From a checkpoint of a small CTC audio transcriber.
Model: 27.2M parameters, num experts 64, layers 6, width 192.
Data: trained on read English sentences (LibriTTS-R), 15625 training examples, 43.8 epochs.
Rows from block 3 of a small CTC audio transcriber, named by matrix and row number. Rows with one number within an expert belong to one neuron, the router's apart. Each number is 128 + 24 x the weight over its row's rms, rounded and kept within 0 to 255. All counts start at 0. Numbers have three digits each. After the name is the row's rms in percent of the matrix's.
Before each expert's rows are labels from the 100 clips, of 14976, where the router gives the expert most weight on average: "responds to" is what is common among them. Only what is clearly more common there than usual is listed. The data: read English sentences (LibriTTS-R).
# router: slot weights (model.blocks.3.mlp.router.weight, 128x192, trained with AdamW), inputs 96-191
# gate: expert gate (model.blocks.3.mlp.gate, 64x192x192), inputs 96-191
# up: expert up (model.blocks.3.mlp.up, 64x192x192), inputs 96-191
# down: expert down (model.blocks.3.mlp.down, 64x192x192, transposed), outputs 96-191

# expert 58
responds to: the word "had"; the word "he"; the word "it"; the word "not"
router.116 095:159074125174143090159159090127104120124135171151135132086142142136146143115109104112142099139132117168149087107147138140163136131108117145118134123120178148130108123138159125121149080173113088171127160129119101133123151130122084150161115132128142148169116155126111140133125136130098160120
router.117 099:146088117175133081171169106115111110117127107140156126080148157110162141099125082120129098127153132172163106139175146123133154103084124164139170090106156119109095141114144155132156086140113101141152154157129113133130132113117090159145115156142112145122121167142119124132100145148104152116
gate.0 085:104127091118120093128131104134148148109136146139138122088148137108148139104117084082106128196150109124114105102099096133120133110084136146131143156118109123109095132130139140079118145107132134138108094125130152098110080141161116083100113137143150158084137148143140166152110100164141136119
up.0 085:136118093093108106139126080145116158108149115125102103061179131140112157119145126074144163155147172146115092122097075165133137149085132115118132134130150134096134124123141106139114130136127129123116068116110158103128118077119121114098102120126133116094151167154168165161067118127157121117
down.0 083:135078104140156147139162095138112122117169117132103104116113141109123112113136120124103153110118135124142152152119114106166151087170175151116143123132113154110125111101109122125083117095104152131097185080113176144090133124158149094054155136137111078135101145099111105136105125144102123123

# expert 8
responds to: the word "and"; the word "in"
router.16 102:171090125143113118128127078089105103103123140132100125090129099148108180107164140139182127153173143152172189147131117149144167136099098115098175164103093097118081136097100116099133147151130114138104103144172120149072136152098138112162134131140156122145137173130133120157108153107112108132
router.17 098:161099098136124158163167104097093097097104108149133116097144079165120165142141135140171151156151150126152125096141144098166148142152100109112156153104135105126099142096094098122121116160125156119093123146140116145101124165138129115128124138150137152107133171100171105155069157129108130161
gate.0 080:126165100115110088186140135160105154096122119118145128133132112127130142145088117130131113150140132132137114169163099126114140113122136119108113151113180139069165139162100115125144147096121105158124131135120106104092118129141154170086132127156131081143084126144094177149170116129126118104
up.0 086:123172099156105152169142128139142159118158133089081131147124119121145144137113168128137118165141110125183154131108114103127143123115137080168089145173189153083164138135110132119152121095151114130083171110102120109115116162117141150112143143140119088180088127138135160165123140125094118112
down.0 083:146119076101133146140151127116154116135142146118080127154102108092112126120123142170129146078111120144158129073138154092111162120123143164152121122143115132099101110139123129140101149122126164153095150162152110146156161110146120115141163131136093115118163182148177121076167102154116107157

# expert 14
responds to: the word "to"; the word "you"; the word "too"; the word "do"
router.28 100:146131099158124131169137127096122112110131113147116100142077146133132160136165145104143160088163134156146099136171096135108161105085114115133138140090131107129123157102113105106138117090159097119086071156084112129143106127107138159094103153146152119124167189129124071156118152121114096132
router.29 099:175143084156118097153136144085167106118104105131130102130115136141122136114163146099152156109162140176158103104135087111094171101106104116112137134082107094141148118134114105103135123107116074083095079147100109119136120139107131120117108137158136115120171172152137071150119148103106110129
gate.0 098:081106097128116121122129169133096100175127182141123076135108133158111100109138088156157106141125103125081095122112142131138143097178153129138119132136176142158156163127146096140162115125154132150128100148112160122107187172141160134162117145141107112142150116110144125141137156111144136159
up.0 094:162176148127154125136139131113143142077141117136165169125136133105138128132106153131101154106147152119160138126147106116125113175149138135098108121130111135121113151097138180103079126154121120101125154101136100148143086098120109099083149108136151149103113141134117137109101112161082108106
down.0 095:150128137149099125139131123133125102128142127117112107111166153121113149145138089099116118139128136124075097161144148128142147128138111099148148160089087140134106133149106118101125156114125121096118087127120142159069108115163187168118132136101145129116133123119129109126198122119124144156

# expert 11
responds to: the word "away"; the word "way"
router.22 102:103101091176142087133106122158159148162126119131118130158084099101133091167131167132089120109121125105154108100148118130140094147135151160112148124116116130145112117161106144181146085132122135139139108127094133166126122155118143098154147115120114106133119178130165126142125123118103160095
router.23 100:080106142138139081101111106110160181122142055131105126140115117115150108152114136144110142107151130157124158116147095139121076124122162154130159141123120075153086126172095117150176131132136113123122105114113152134095134154105127086104129140134129124118138163119180130150123127133094141101
gate.2 093:142105094106098115093131164107111137111110096132144119148107142144081166126101124155128130147172110099139147129130109124131107093199153126116126143088107129107108177133111136144108169125112133115107106143119146111108117140135178158136142134118107092102154139100150091113194136082173106134
up.2 093:144116101134151143104138111092107154162145145147137128127126091165138109123123145147149173159102168153120096120142097126138096181111115140125153136134134159094136094134161130132118123131130126113106137168142169089189114108076083098089095112088106146090110115135102142073099162128138140119
down.2 093:164123126157105104096123125128160133109123141078100084104128140077134119125188135114160103132117161136138122113120110148160123147082120089147108138121134109125134137154129122116146147144170140127123137167101106133144158060159113092159151163103155115118130147147188092111092157120150132102