From a checkpoint of a small CTC audio transcriber: layers 6, width 192.
Rows from block 3 of a small CTC audio transcriber, named by matrix and row number. Rows with one number within an expert belong to one neuron, the router's apart. Each number is 500 + 25 x the weight over its row's rms, rounded and kept within 0 to 999. All counts start at 0. Numbers have three digits each.
Before each expert's rows are labels from the 100 clips, of 14976, where the router gives the expert most weight on average: "loudest band" is the band of the loudest frequency at the time of the peak; "strongest on" is what is common among them. Only what is clearly more common there than usual is listed. The data: read English sentences (LibriTTS-R). In brackets: how many of the 100.
# router: slot weights (model.blocks.3.mlp.router.weight, 128x192, trained with AdamW), inputs 0-95
# gate: expert gate (model.blocks.3.mlp.gate, 64x192x192), inputs 0-95
# up: expert up (model.blocks.3.mlp.up, 64x192x192), inputs 0-95
# down: expert down (model.blocks.3.mlp.down, 64x192x192, transposed), outputs 0-95

# expert 43
loudest band: 250 to 500 Hz (47)
strongest on: the word "they" (80); the word "their" (28)
router.86:467520459482497512501534449465533524515502489528520523524506444507491520464461516522491497451512494535490505546484507527506509530458518537460545473484510489488525505538483510484487520515527495539502529517502484513481535514531476473507484484474482515544478505537509521485490508481469465456
router.87:489475466496480522502510469489534526517510491498514526517489493471518503532449467525491487478501472525502493505503511526484508500500525543465558538496451519468510522514450488487468501510531509504496479519522508502484511572500459475524485490488480529525492505527468491525505523488445457472
gate.2:499512499501464532476570505486508529455509499467488455492478476560514476526478466507522540500503525509497491521475520495511526498536500529502490490501510431473530486478579481519498500503497501542494478514484469536488523524525520514488518499548469500514517505515489507480481453515505526467
up.2:523479515531529488548451546501483521524470464536509508527531503479493520473507513510432478507530510458499524503515514508470490476488487475521493511495498548501489493548472516525525515533521485482498537473522513517492430441459477513505498499489512484509460490494484507475538511495550478504
down.2:476509488465509503473490492504506541509522487529495480497494511505542525489557461481503517499498550462485531488528426532451517499543512499516484489511474497528500520513447495520526511486504483508482507512500503490488498539494480493481546475427507515516475482493490478488519538438509515467
gate.3:453493483539469539519519542506481470454527478506489508526500476552515512517555497539488481497518446519455468489489523480501504510477484503455514455460483493519489530482437522501531521546548473558488499495510490471471520504502446512493498496510492484482476482489512472516475468513538532502
up.3:468544499475506519482513499480472505452495484557521512442480493509476478508492515477515476495502469551550482512520475490483468507545491497515488485546513468501522497509552537528490481534516463558499502524482478467530531509536519521496473539496490480459476503501461535494475476497523512520
down.3:488509531431489545496490511512493527544497509463548484538479468493502502466501519518481509512512500473529494514511527484476484514535487488511491504469501461545537503503491463509512455510543468480503527508540507488495519468565540499511523497493503469490490504499529451480488482529454490498
gate.4:511506457477454487490555522508490508438497492519520478499546440503527516495496492508512496523446471508543482454526523504517506546517509511505504491508508500527526495489519509516490486480483482531468513472468549470508516481514474510493491495479496489479512492479496470480529451506470455432
up.4:513524482489462474485553506516500519450483476514500480504539448519527507481486501513490494531438478499550488447528508469486507559507501518507506492502493485501543492482517500474504501470479496529481504476470537492507518489517472524490463493500488512478514495472512478476542455501483462442
down.4:497496475512513477516502486519476475480525488484518488454543534528475490513484519512538484558508482500546513498487549481481506504496526545472508522503505506488490462512511520557474513509464504467525500553515498484503480495473492478558494503494499469511491463508503583448510528520476531504
gate.5:478505500504492458494570528487494538470520481516500468500499502501497469490480519491480489521551475481531516519471518526489478447509481473511494501501544484534479498508538473559490492509517500482464526491519487509498526456468473519480475502492498506530501505494509497491523521450462472484
up.5:483494482508508480505516530494471505497494429525513511459523503520501496446527484516513536471523486536561527529484508540502489469554449508520478503486519522494480515522515512534548522512518512461439529527494477557492514468492477506456530514528469528532496455488489496485523514449454501449
down.5:482496485498510493504487467483481486486538503527500471532490529478494504504525441492533532504483529504458470499475477511499476519457513517468497472510481480515503512520487507518475459502493447499519490456482514440480465519497559541478491514496503527525536489490496500510508507504511513472

# expert 60
loudest band: 250 to 500 Hz (31)
strongest on: the word "never" (35)
router.120:468466532512538498509471522512490539485502498500497513496479475522485480527513488538533504525536477493522513454520510528528561466478542495492491516552462555496485489498509467516560505492441455512495466478474477454477467515481515529501480525506517479544477503542490492494527466524503457481
router.121:482470532491485532499505524516458489465518516481499484502502500468471501512496479535498527501539479458554504466521528489524537476481549521502496528498450508507476492553498443510490495456485469468503478487509494502491473473471536545488515520510499478550468483554509504483530527492488458477
gate.2:509466496485474453491479529476514532511482517487535518500506513504499508530458511454538500504492464520526509505551516482537548428526510483510528519489460555502492494517511495499505483520508478473483477482531488470476513502481484511495503504467508515541531518487481479487501479456485470483
up.2:465520490493531524498498504520476493494504473482473522494515501492505474488517496501456556512466529519466520458480479491486462528493509527512488482509532497507523530489528507506555521513466485543543524551485537516512508466526532441527452491553476526410447519533502505520502520545469548518
down.2:492533534443533507500507505462509516480491505489508505499540484530554510530477472535474523513488484497473509560494478485534465533533501561525481510491506459490464480481469518507512482498475482474475526514492450464467502497519508510483490509507526466517521417514517492499505497489522469552
gate.3:515491547478455483459478502454491503541533524489498510499480536521507492509460473505502488511494502476545481508441495509498499494440466513475512537518501491516475544519426516501502553503524496511506507516470486537561534507468525537477481411497513473516518434528534504515519468496464500501
up.3:485530468514496528507496482522499474480468498499517500499529482516516488484530526491491500508504474484483516463529502494507499525549526485525490473506520500482511464483565476469516468484462497487482494472531506494446477519541481518532507548545452510468491580474454503490478540539522512507
down.3:510513504497536426501482526509487471462480555511534509477467494462543504566515476517465487542477502482502511512495486485456516519510469500503485515486562520429500492483498508497489515504528512532497532525482500467497498477501513498548502473479489520500501496540502523530475528495498490475
gate.4:527485529530517538482444532491488470492505457504506486532492506473539475472502517534504483517506526488468509510521474540486450530513505485464482527533526480479559553500501488515480498544510526492486519524502465502483485457501532491489490491498492443523502522491482457502523502486532457503
up.4:474505448463479503505544434517510515513513513511510548459487508495463526522496490473486506494513485528523494525486517450524570466506483505513514451495475532511446430490487520493516494476503494511508511493505516477514490534472472486495508518501511556447493498533525525504496491507497529492
down.4:448488491516490505534520503530475501484510483481549476531526514482496535478506476511512472499546517491473484510515483515521476490531505526493487477490486501506511489487477525507496517549501478498473501497521520503509472475460527497513533449466500464506518526521504531482528521497455490534
gate.5:549481488503510496522531527550493512453470489501528502484496506528449472490520478490482526544481537520473524476498488466483497537587491520493454513496503463508520493474494487505552499449510525438494454497532493506505498443504491529475479469507465538481500560473485493545494512522496533477
up.5:494478446493508481503511526463511499529512471496529464476546470533520478477522511509490515511527503543504466512543537502507473500480499537497463541502522503525536484530471529499516526493511527471522459492529509488472441479507470499477509531553487518529467451533519520475520473463519473535
down.5:491472509502503518494528521531525477487519551532530436502538498544492526489480490466507509487468525497473559495512502503486542461495500535527499487479510491520438505521498559552533521509528523519529526508483521507479472477518511514472483498498490501525513494493526502480535505480458446531

# expert 62
loudest band: 250 to 500 Hz (30)
strongest on: the word "if" (60); the word "it" (38)
router.124:513492510499492512477511475501538473511458518494497532504520474442540519508460493509453532488476470533477536510509501465512474496535463498474521523521484518492556489507486529494504520500516477524481507526518496523502533499464481499461499462504465526520491481572468489500533535446481480524
router.125:530483497499548501502522467505509526507477505490508485494524490463520516520474498484452498494491456495511523523485511510528527468554498462523487561540504524476531523497518482513507514500537480514480489508507483501493520514552534509478473480458494482506530539537522510532510488466505499469
gate.2:487467482516462548520523476500459484576468457495494521458509531469511496461487521453490529497461529522464519484530530473491470482503518485511479468498539514541546543549492501537503486511526483506472469520509496507479476526534487453498493531488463515474476499531476487505512471496501491483
up.2:538527498521438543492494429496494518499501464506510542471502513496500491482522527513548487490467540536481523482510515504513450479491537521554468514498547515515520501501516483544476524505535498497484440491525502487463534522502478455519444526485465524504516494495465523496503474490531517493
down.2:504514495507421573530489499521473498489456544454507514475481514546494513534494488548489471519479503487536490547494491508523501507485464504515485509471501493504496475493493487526491519473510477520479447493501493504524522522546508492452499471481514528517518550482493454498473489521477530539
gate.3:509484543500486503495501506482492496478518515509499492503442509527518491529474496468488551545494520480528493485539483490498523528514564510485483525494496479535477504541531480562514525480511519472538488508506551458542479518500515524519539507487497488493487497493513513508473536497474487463
up.3:494494524527498503523487491472507509464525513488494473502465535497514504504522523509500557493487490454552492505533497478481521512523514488488494493549534486484477529528480489553533486457459456471503483513519535468508501491485541518514494523476496482519505464566503481517494517506494496477
down.3:497468481488487531493501477446453526461518524492483460483505531514529541494478510490501509517509485519481514507486517551522498504502514539489478474507453425486516493508498468479459514481501459461479548515531473461461500507465555530493523534526517478475504532478497474511543465502474454480
gate.4:473496477495538538495532490491529481511494509491510497500470508468495524508517501512469493517474490523493532494494522517494496454540491482508478540504543516505512485454512513491478499449476483468479511518506563492534537466489492432490530495456527489510466550474473523459510485524449461454
up.4:504491514491476489501498477495468494485500503498509492463474516508529496471493482464523523445550489466524518481531480500485478536480563534490560506499464501471502502521474482519519521500540528536503470484526471508492470551558512549475460529534470484489481509469532520502487490475515532552
down.4:531513483487478514497457457486543535490496497541533483513504515490488492486485528464530506541493530533462503502548522498528505480441467525534493536477496483494531517513480512493474505527536479485515506522526489523535467506514471482538472493502444491501513509493553481507510511446445474493
gate.5:485508549469502505503481528537526502467521463477462459528531514477446489500467473597451542460496476483453521537521498542480537513538515496509498530536537506500507520525505488535508484528497467485490490498449497495510475513518527507456526502490494500513479479479493454527501498507481517445
up.5:514498430545497461526534477500493473538501486502534524477478497528546516487509504434568473490529520515514481473473512458493444509467488511486475497464479502496486503479526487482470526480526533523514505505576483515488520467516474489542483506497488514482547526502501534498482501504534468532
down.5:493513516513492484517480513520476511526518435516471510494501479509473493508494482483488502513480528473502490506529499555450532531511516521501486492517481489484482497515518468483493479531495523470496521553462526498488494503530552454469468494513539505499465511449522499497492528483449462493

# expert 16
loudest band: 250 to 500 Hz (35)
strongest on: the word "but" (33)
router.32:515514473504511536478557478496487500491461485521507491452485458478484501446447493463512492493484514513506451495533531526502515501480458481481549471515500494504479519470494489497501504479518529525477491522505499480514477508492454501506470513522462514526523496532525487537507509459508474474
router.33:452484503506538522470563486510481513546479491480519488470491495461515506466482494467495543467473511547494476482534495493453509497485492490472512497509492457550485478509486518496478499484559501499524488512514504502505495524489458494520490533469487491499487503519470486448513518463503487470
gate.3:530496468512503542527516527503568501517492485490477513468501489543530473502515520454533519504460484481443541478527486438512473492536504489475507518516525500502497496507497500496414460506528518517460528497489491507540541492483480495541475484484526521517506508483529475496493532503494517467
up.3:515493468516549507520516459517545547497488469475517523461522504530521473532536498461520542501517527517455494478543491484495530492531511460455510526515511519533488485453513465502449517523520482497447522477491499528522473482472531462524465500497522494521502516495531493499480564484465491459
down.3:513459507520482497491514512481512504494522471516505448502524494479502443491531518565498531515516505490478492452505469486531540528492521503486558477474465475478461547496460501499494510508502509475526521451440500489457479516511509518451536459497516511485485492492522525498547498536474471515
gate.4:486495494525484490538463503525554497438530523507529486494502544519483516496456518504477508500543501502493471511510520474492519470517498474533520520547489557510516512488492505498530481466513475531512462507477479526508516458509535471518468509489520476543499525454478499509523553466492490497
up.4:482493506506512505534481502552527501451525534504532498475517537506468522509472490501515502485554489504486475516502508489490514451521482483513503523533489545512524518471492494504531487459503480551510482504465500512506520470467509483502483504459523496538503525471481490521533564466458482513
down.4:503513490477494523541464532492511525479512493462507551507497505496516503517539513495484483499582531486497519469506477494471491477502456492504477483494497511458510453485494502488525495494486473503492540505513492452479534492495519506481545477503491473482500528516456458525498507498488476476
gate.5:441485501513461536483500484447542515439512496541486519502530516499512509504536455491472467503468507491509513526495450495498531518510535520482462503520511528539510463473476400536494505494500569523538481497471498500486468571515521492483502482459476473520518502472486494511517476523553481510
up.5:541529515466535457486471537573461490555491495467519495498457496502501498496486547515518539492565490516491468488503516476511467446500473501517529492498502447477501531503508553469503486504505440492472524493525503474544531440493476498526503504536527555479478486513507484497505539492492519472
down.5:486474499514474541512533518484513507483484494570470503512567525504520461557506558466472494483493533505485496549498517510515464518464465472488469474498501483496491531492482468495464464511512502489508488520486516518498508515532505529534479510508528496525471493474482479516474483523524506532
gate.6:494454487525489510511523532477495478484498467475478505491570452522474481498483547503494482500479478543511503529514525492501500537503510501509552482508470508461488539506475503522488521506534512513443514471484481497524501511508490541467544475508502518518479487515514502510517508546460521524
up.6:478512502529485524487508516433482515492501549498503507515510482509533467497501534536492536496490540508475523479492528504514529533538479514471502503510519505467497511468479497534480540501492484542504495534493482489496499465476512497530491491500510469507477482556485491472493502490507489535
down.6:505512498529495455516468513550457465496468535561465500503512446503499462543475508522478439479463486496519527517500499529529501505498458534472509488475507527470466529489515480483480500498507510461504548501478479467508509514470542513469489497531502496511482528473497512498485513476494514506

# expert 45
loudest band: 250 to 500 Hz (40)
strongest on: the word "you" (37); the word "she" (35); the word "see" (32)
router.90:499471517547545501495468509504531517482462522506480476504507495489502495516487493477538493469517521544503512491495502515469521464540518483516518500442491472509480496515470496481529495533481471470473464519501512518464496489513458532483536500489509520529535498483458534547508507505476467469
router.91:542502528512522514564517520481545494481440507462507495504523493514522491483482506497500518482449533521525531476494512503486548455516492476513520518489510495466536507513482494509467503501496491507512449490515537520455493502534494522483536461505520496534484474513457540532498519493435471498
gate.2:494531481504522492486512537536500521500534484505496502514493470513541492520447503486482554541494493515512472517490578457513480507526532489495507539455514480518495503500552541514508519452473460486556517472535533495485504469520505478464502511520541521514501483509492480534437468512507473491
up.2:498525493520537510492484493550474534515513536513488508500487467532525512497484529501490539507479507518509444485523544441490512510508512493496491529495509459504471510502515511497501512441491472486573517499532530485507456457496493468498518498482549508537512502511516520560439499498491469497
down.2:499488472500531484545536511544462534475480516507492493502483491503488537514535479569542487474527503530477532474534546494494514507491510489502506467509541464507494513501534515478518483497488512490516490513505517508505436486494505470525481506504467464483497511518515468484530487490546556509
gate.3:496480480522467527492449520505471514534525486495463508505511520494498487510446474561497461515511473499495523492515486504513472467501532515519498514532486497511514500516496513492482520455470448477499478519487502500550497516515550480498519525496462514525483504506525531517480536527495518485
up.3:487506494452539533487493488486500480483480490490504514466502497495544466500547495484490491511467510509485479517492514474510541500488499468487499469458541524491494526480501504541512522506505515497532532454467465497480507490492456503542451482513495474475490467496514501532493479483539509477
down.3:473494512488539509527497493515483475492469516510468511506474490488472508540533482489554495460506531505469496504477544482498486520511415448519514486445520545496484528526496517489485491521495436485509476540534466500533481492473482511474492496496510503552485475510533499496503506479518527506
gate.4:535476516510520515522550521479517461505497516511494529470507476473502523540492472508490469471524553484487473529475492512482508523486519484478461536484497509472518498457489456503532522517471481479502492489518463497515517497518506499521506504483462532481497509495450487493482513496481502481
up.4:512531507526506515499497492515455459456493473484497516477523503456507452500512490474476507500473500510492505475458511455503488461509493463469497519438505482475473495486545505480503474510467490479539498495510464502519473503508506536489545498483517488482516516474545518534495518504496517522
down.4:507490491493488506510511563493555472481544503506515477443510501482512518512478476508517464462517502514498470527515548518524472476556525552472504536488484493514492525461523453535482531499521473496513505498473511506476471520520526491474477495490502477522508535467518477490552489510464475487
gate.5:459516475528482525505496554486477457517492526479510505507495450459506513498513476500537490523479503492494519501455523537514506480512490561508513504481488499495504507468540495547501470500501495503459506507488447491478506559475509517509514518495461495470511502440482562488503509481498537462
up.5:528491479490517468500508458492526524479506476500515488500506526520515458492496484504481480464499515492506455504539457482506461520492502482498503452521516491515502490544468533464507472470504513490531489521518531507488500456495522510481503495517557515546500515512510463517501508504466468523
down.5:515477458468449516489526444507468525495494508478507493467531496506522519513496489506478517519531576517482495473496519483516535479509490480503540448478496541494485515530487514477500490504506519460530509526488500481490495541495480508519519528459472491532490454477506530472483537462515478500

# expert 33
loudest band: 4000 to 8000 Hz (38)
strongest on: voice: female (79); the word "but" (29)
router.66:496525502491489461472537465475495534494497546476514511489523489455504462484513519470491456484540482481482486547500496465486513507512502513469528517536504531482518520477493527463512513504492507533528477527485528472506504513549524516457463454460493493510531540546531519520510462501464450464
router.67:521524466482528480486496430476518493478495537478499486493506507440541465480467514494482452493547464495489508520523499457492520517543512522461497510537504532449529524480489551475523523510551492518494496511492508463498500491512498508478506456505505521507520536523543523511511453506478484491
gate.3:511523503476419505511514519524520485508451500533460521493494531536484501529483548476480550504471536521541547501476503506492481509517487569495556542465478492487542523561491533504485494546476501497511540487532518501499494545510483525490475495489480459447512451520515501490511528475509485533
up.3:501488494472465533515521514499509470534496512525477525499521501488496480496511518519495523531474497538501471490476514489463507544481482527461543466485469494528520507526503472507489510509510483514502498532546480465516557524516492533460462498541481472460501488495515493489579463514482554536
down.3:486468501471483529464536494455476518521490500558530520463497493439531497468492514507505528493495499494522522534504482497520516481470549511496470509441494484494467473534474484520480521482508491466505474469456486471479492496472493537470521570520481493536445461504486495507503494484506472511
gate.4:491518519473516486499442501492491513533552494521574521507481496480448496510485497500485499535520502471466435497513532488502505504509472472450509512495508529526477512466497492500514500520489488528480529512512472493468508488477497516493527496479510515479488493537478505527478488467494433524
up.4:482480486500501485508508506494498493496418502501478484499488519506546512480549495468531475498465518495524538494458474515455509489489498520560463529507470494511543495525502505494479497529507539459511469477486500518533501497526504533487479487524450469522476483460503504474548496532457514447
down.4:529488496504516496488470499430507511500544553497504466512491532522488522492491513517505508518505549496461535507495497526474529507505539486515505490487490508483451516489456471512462514518490525535507494503525478479503537524494512463431540520493447480488481462486514544525494514527501472496
gate.5:501514487541489496480520500505527496548508496502515506518515533517483520471505489485525479468506506505489573554473512494445500476492483523519461527478523531515475509458499505539442520548480489518488532537491491508544464497486459460500489526495497485481503496549512505480521496507482536536
up.5:497448516449534497521493469483441512489523502462460488488476470480516481530520525517464509562505502495506432504526500539507489515484512459490512486502481435487539475529529529487550478476494499485533445460510514512460543518483541520478488504504479534500500506477512536506501481510496460462
down.5:482470456490493530506502526500503490485528526524491478490513490472512538514495509481510520483496539518491493506534531484492526576533496542500503506543458491475480512511510506461511496474490450540468477498464473453500525506484510502489520492538538506517483528496518496502487496476485493515
gate.6:476487482508501535514483475472515450499504484480475440450490473435493504492515532496483478485483504494466523477530492496492491525520525488469451452470504480469536497489499535481481515465478526513485482496494496525498479474479509525479497470514473518513469523479502489479620502487484541483
up.6:521518510485500474481504521522495545496498500499523574544528524550516502502501464515509522516519497499545474526469506495520513479472474508530540553526488516534472491516497465519505493534528469484513536493495512485502523522518490477529500526481538483473533480526501508514384497512530454510
down.6:464535509533491491521516487478482482514461508520461529495509516494493498478471517486476504479484463553479511495532480551478539494496542505474488531489514523497503516478524501478487488522518529527564487489466502495463511515496489504490480498519486473519523536495468542465604512505518499499

# expert 32
loudest band: 250 to 500 Hz (44)
strongest on: the word "you" (94)
router.64:505475557520484514485528493486526533498483503515496488547479470470490541497451490525501481496506533513489508480510500466466535501527510477499539517468448476498521538508467447464513514470496469482516496521502549503451524512506476553495530473494476515549512517520482482542524554505466458478
router.65:495460539491466506474523512496545514484478515490525527519489471458498505490442471538475492474504527518489504486515487459471486504520484496503539528499445493500502521495477498483497507443542522510546475514528528484470504519513460544516500452515508516549496464505480476540528535487469457478
gate.3:508472493490523530489509454438505496466488553528470482530515499516473523509513538465516522492469487516472497499488501535541494499484476485516512468545476513499517536499473484539490482495493542502480475470515568494480528491468526489469490478519539515516499493490465535524485525507515522462
up.3:519491484484538507474510520431490491455513528488476502517544490465499487505499524517519511470517451504526533495522493529485491554499504453518486472541462535460503518452489492514479520499509508487449484451528520495495460500498523481483511497531527516525512479476453529524499501478533516470
down.3:511495493493531476541505519530464533482551588452528538550500569459478503476488508524509526495513540486528467495488472517464525505498503509502477459499479470512526486524459506474500491497514479505511525521490525485490503466535505553468547525523515502494465531522495461519488525495505490490
gate.4:523480528473496512494524538497520505501522498504501515464493504508520483499505473464479480457524499518481527528552461459434513452506482489510492513492497561483470493518502504484459508514494441478431515503550508496476506464486497470462511514495526535509508509465481536481501494515526480486
up.4:519482501462488495497518496496529491506535491497483520461487492520529496474498520487482465447491489524510534531532467441451509455520509501519518524519506578505439482515503526507452483526483460505450477505553479484483490455484531473456521493498511551502503514442483552492514511514484478468
down.4:517515491461518477529522485501490440508483510452499514513467488436470546527514503466478523509509446475515478491519479505496586493489523521482482513517460514507512476529485480469526481504519487491454492491511531455533522531463466500516494526487552472482498530472449533529493500545505504493
gate.5:505479510495532486505486481479533515506458509530535512521502496514511537470520525464553479452503504483478496483461494512505486546499481529488505539538496476499572502506497511512538493466533501508518526503514517490521480453517471516522507459545474501482513492504509535518530516542536561465
up.5:498509508514500542507496493484512488520486499514474536521493475479499572495525537475513491463465514462457514492487526513479497549490446508474518527517483474519519498507536530483535519487511530495498490476502508478544476465511470497530535468518509474500527486502533508511523508508523541481
down.5:481559488548508500504497478505431472533500471500490524488457488518511481490484477556486467479475498493524474461495498505451498500474473509505527499490523483539520559520496492462497487469523472529503479531523516473501500552554487498488492487490504531495542462461500512523474552525497514494
gate.6:511474475532504492436504535517501517497490482458515455529483508519514534498495434541538518545462497518505526502468464488515473499536515527521540529472506525457511493471484488498430524480548439478467524522464532518508502461466492486538487497485464480522505508523508493519505497540540509531
up.6:509478475511496518458514550522516511493510475486521471527480499510517536503477433571531517532490508509495512515463473487518463473538479520520533548476497530485491469484495488507437511479536457489449531513499525503516480501466504498520479510483505474506487501523517482524503518547527493536
down.6:518508568527464518554497503505484474471526488555493508483497501504491497473506473487438537504530499500464471501488530479484499494516488473516498508505535507508549525444519514493511513484497485480511470491471497490486570529510462486485454542491501519485527550492506485535507497491492503486

# expert 7
loudest band: 500 to 1000 Hz (35)
strongest on: the word "other" (35)
router.14:513492517511498519538521498490465512539497542497488535504484459477522481455515517493496483474495464489498579511534512525548516540506488558445525525515524541511493528556478561472520487496465474559490526487487532476470513497549481534477489508527469497504506485542486518479474482491502489487
router.15:525505516528527532534498505518477475572495527505521531494513465465534480476507541537468501471492450479457553507498561530560513539473486512461525556517506547481487509530496551497497484509490473534463524473520507509482508511540462516438503482526511476485528472506478476511444517483499476483
gate.3:494505507531471537507547508495483505482502499464476486449546509527524499492511462539538527492506496512498483503520508496528502524525495468500517511491492478551474482458529485508504500556477509512476493511468498519473512485499480483523456474508497444510481533463472526516506511515456467489
up.3:498482510488494510527509454479510473530519495475501466487475468483531490471475508547520500568456511530462502531478458476486545474533524520518519486512498521545476496520478477558500530497481504483495500508482533516512466468505471517534464484526522490499519533470510485492513489467536474495
down.3:532515468503481532472484485514493537523488497498519500497469428494494490412506524508528471500525511492504519508464503509522462445533519508525515498490523502466500550530495541517529447496497463518490473499493524506502519479516544497469489521518522509479560534503480503510509479501481486507
gate.4:512483511540524534530459547471480470512501524465457483519506501530482506501492474510517487514497479478504513523489520489495507520521518528486527508502463450534512505525551520503484494468505538493488495495471481512511484530494444512484515517497506471481501499492489515536460438514488524526
up.4:495489484531563498520504501506508504552520545507545499450542511502482484516516499471463481489544473466507456474504510528518500512480500515518539474509500522535447507487521467496497523505512480505477458480583530476490466489512539478473492505476523481512481497463501501516488473472502504521
down.4:498466472532517447500509496486508486519489482444489470506480492476537475531556451509499536485493513506456533517510494486515494500519512487492487515515489526523563487474471468447481448476470439515444496480463507510523498499462474418492512532475513504482511498517477481524525504488508503503
gate.5:488481519480528537480501496479517530496520529555440511508503492516497493512478484440549464504488453512508456497490487491461509494481498513490517495474443494494469503521516534483508516528527512519476506492475564495485508567509488557564514513509541535526501499499511455506540509479474495517
up.5:493512494524504490514486531537478462507505550468533508508490523451493492515529544529471540466521521501485530476509516496529476474535502508507482505514515465514513522473507493484480464473474484486501465533553455514496491441493526457458511495497435494497519512463482536545478456527524496490
down.5:484524560439480507482529525528529486510494488468519481486455544489521456495489489511503522467512503528480486520480548496467509502479510516463459484499501479505521504490505504505512453489469509474481492505530517503511493492460481448521513484491499443461515473522471518542546507475499473500
gate.6:490570536516518505476505497482484548539504514532508524511472492574489499489458509518515540488503474501500508472548481477468472455506481484495503509448526491520483540519502494452484492477506484519535490530510514534504479496482462499543524456480507508524515499519508456474515448489504510476
up.6:499461477487481530516490494519537481464485531453470495495526498471513531476529480498484484492498532489534475534482496529528532544503500490493491493535490531515516468463460482566543486508521522495487493480500456468503552533507543451460494525502504494478507474490480537479495561519469515524
down.6:510477466482510471489534493450503544528498496502497526491488497460493491477506488491524488519513528525527518488511494495547489483485529463528457524533487479485511494506526480521541539489508458429496471511478464514515532473517503463500492531512554526510479502485448488517496533529504484551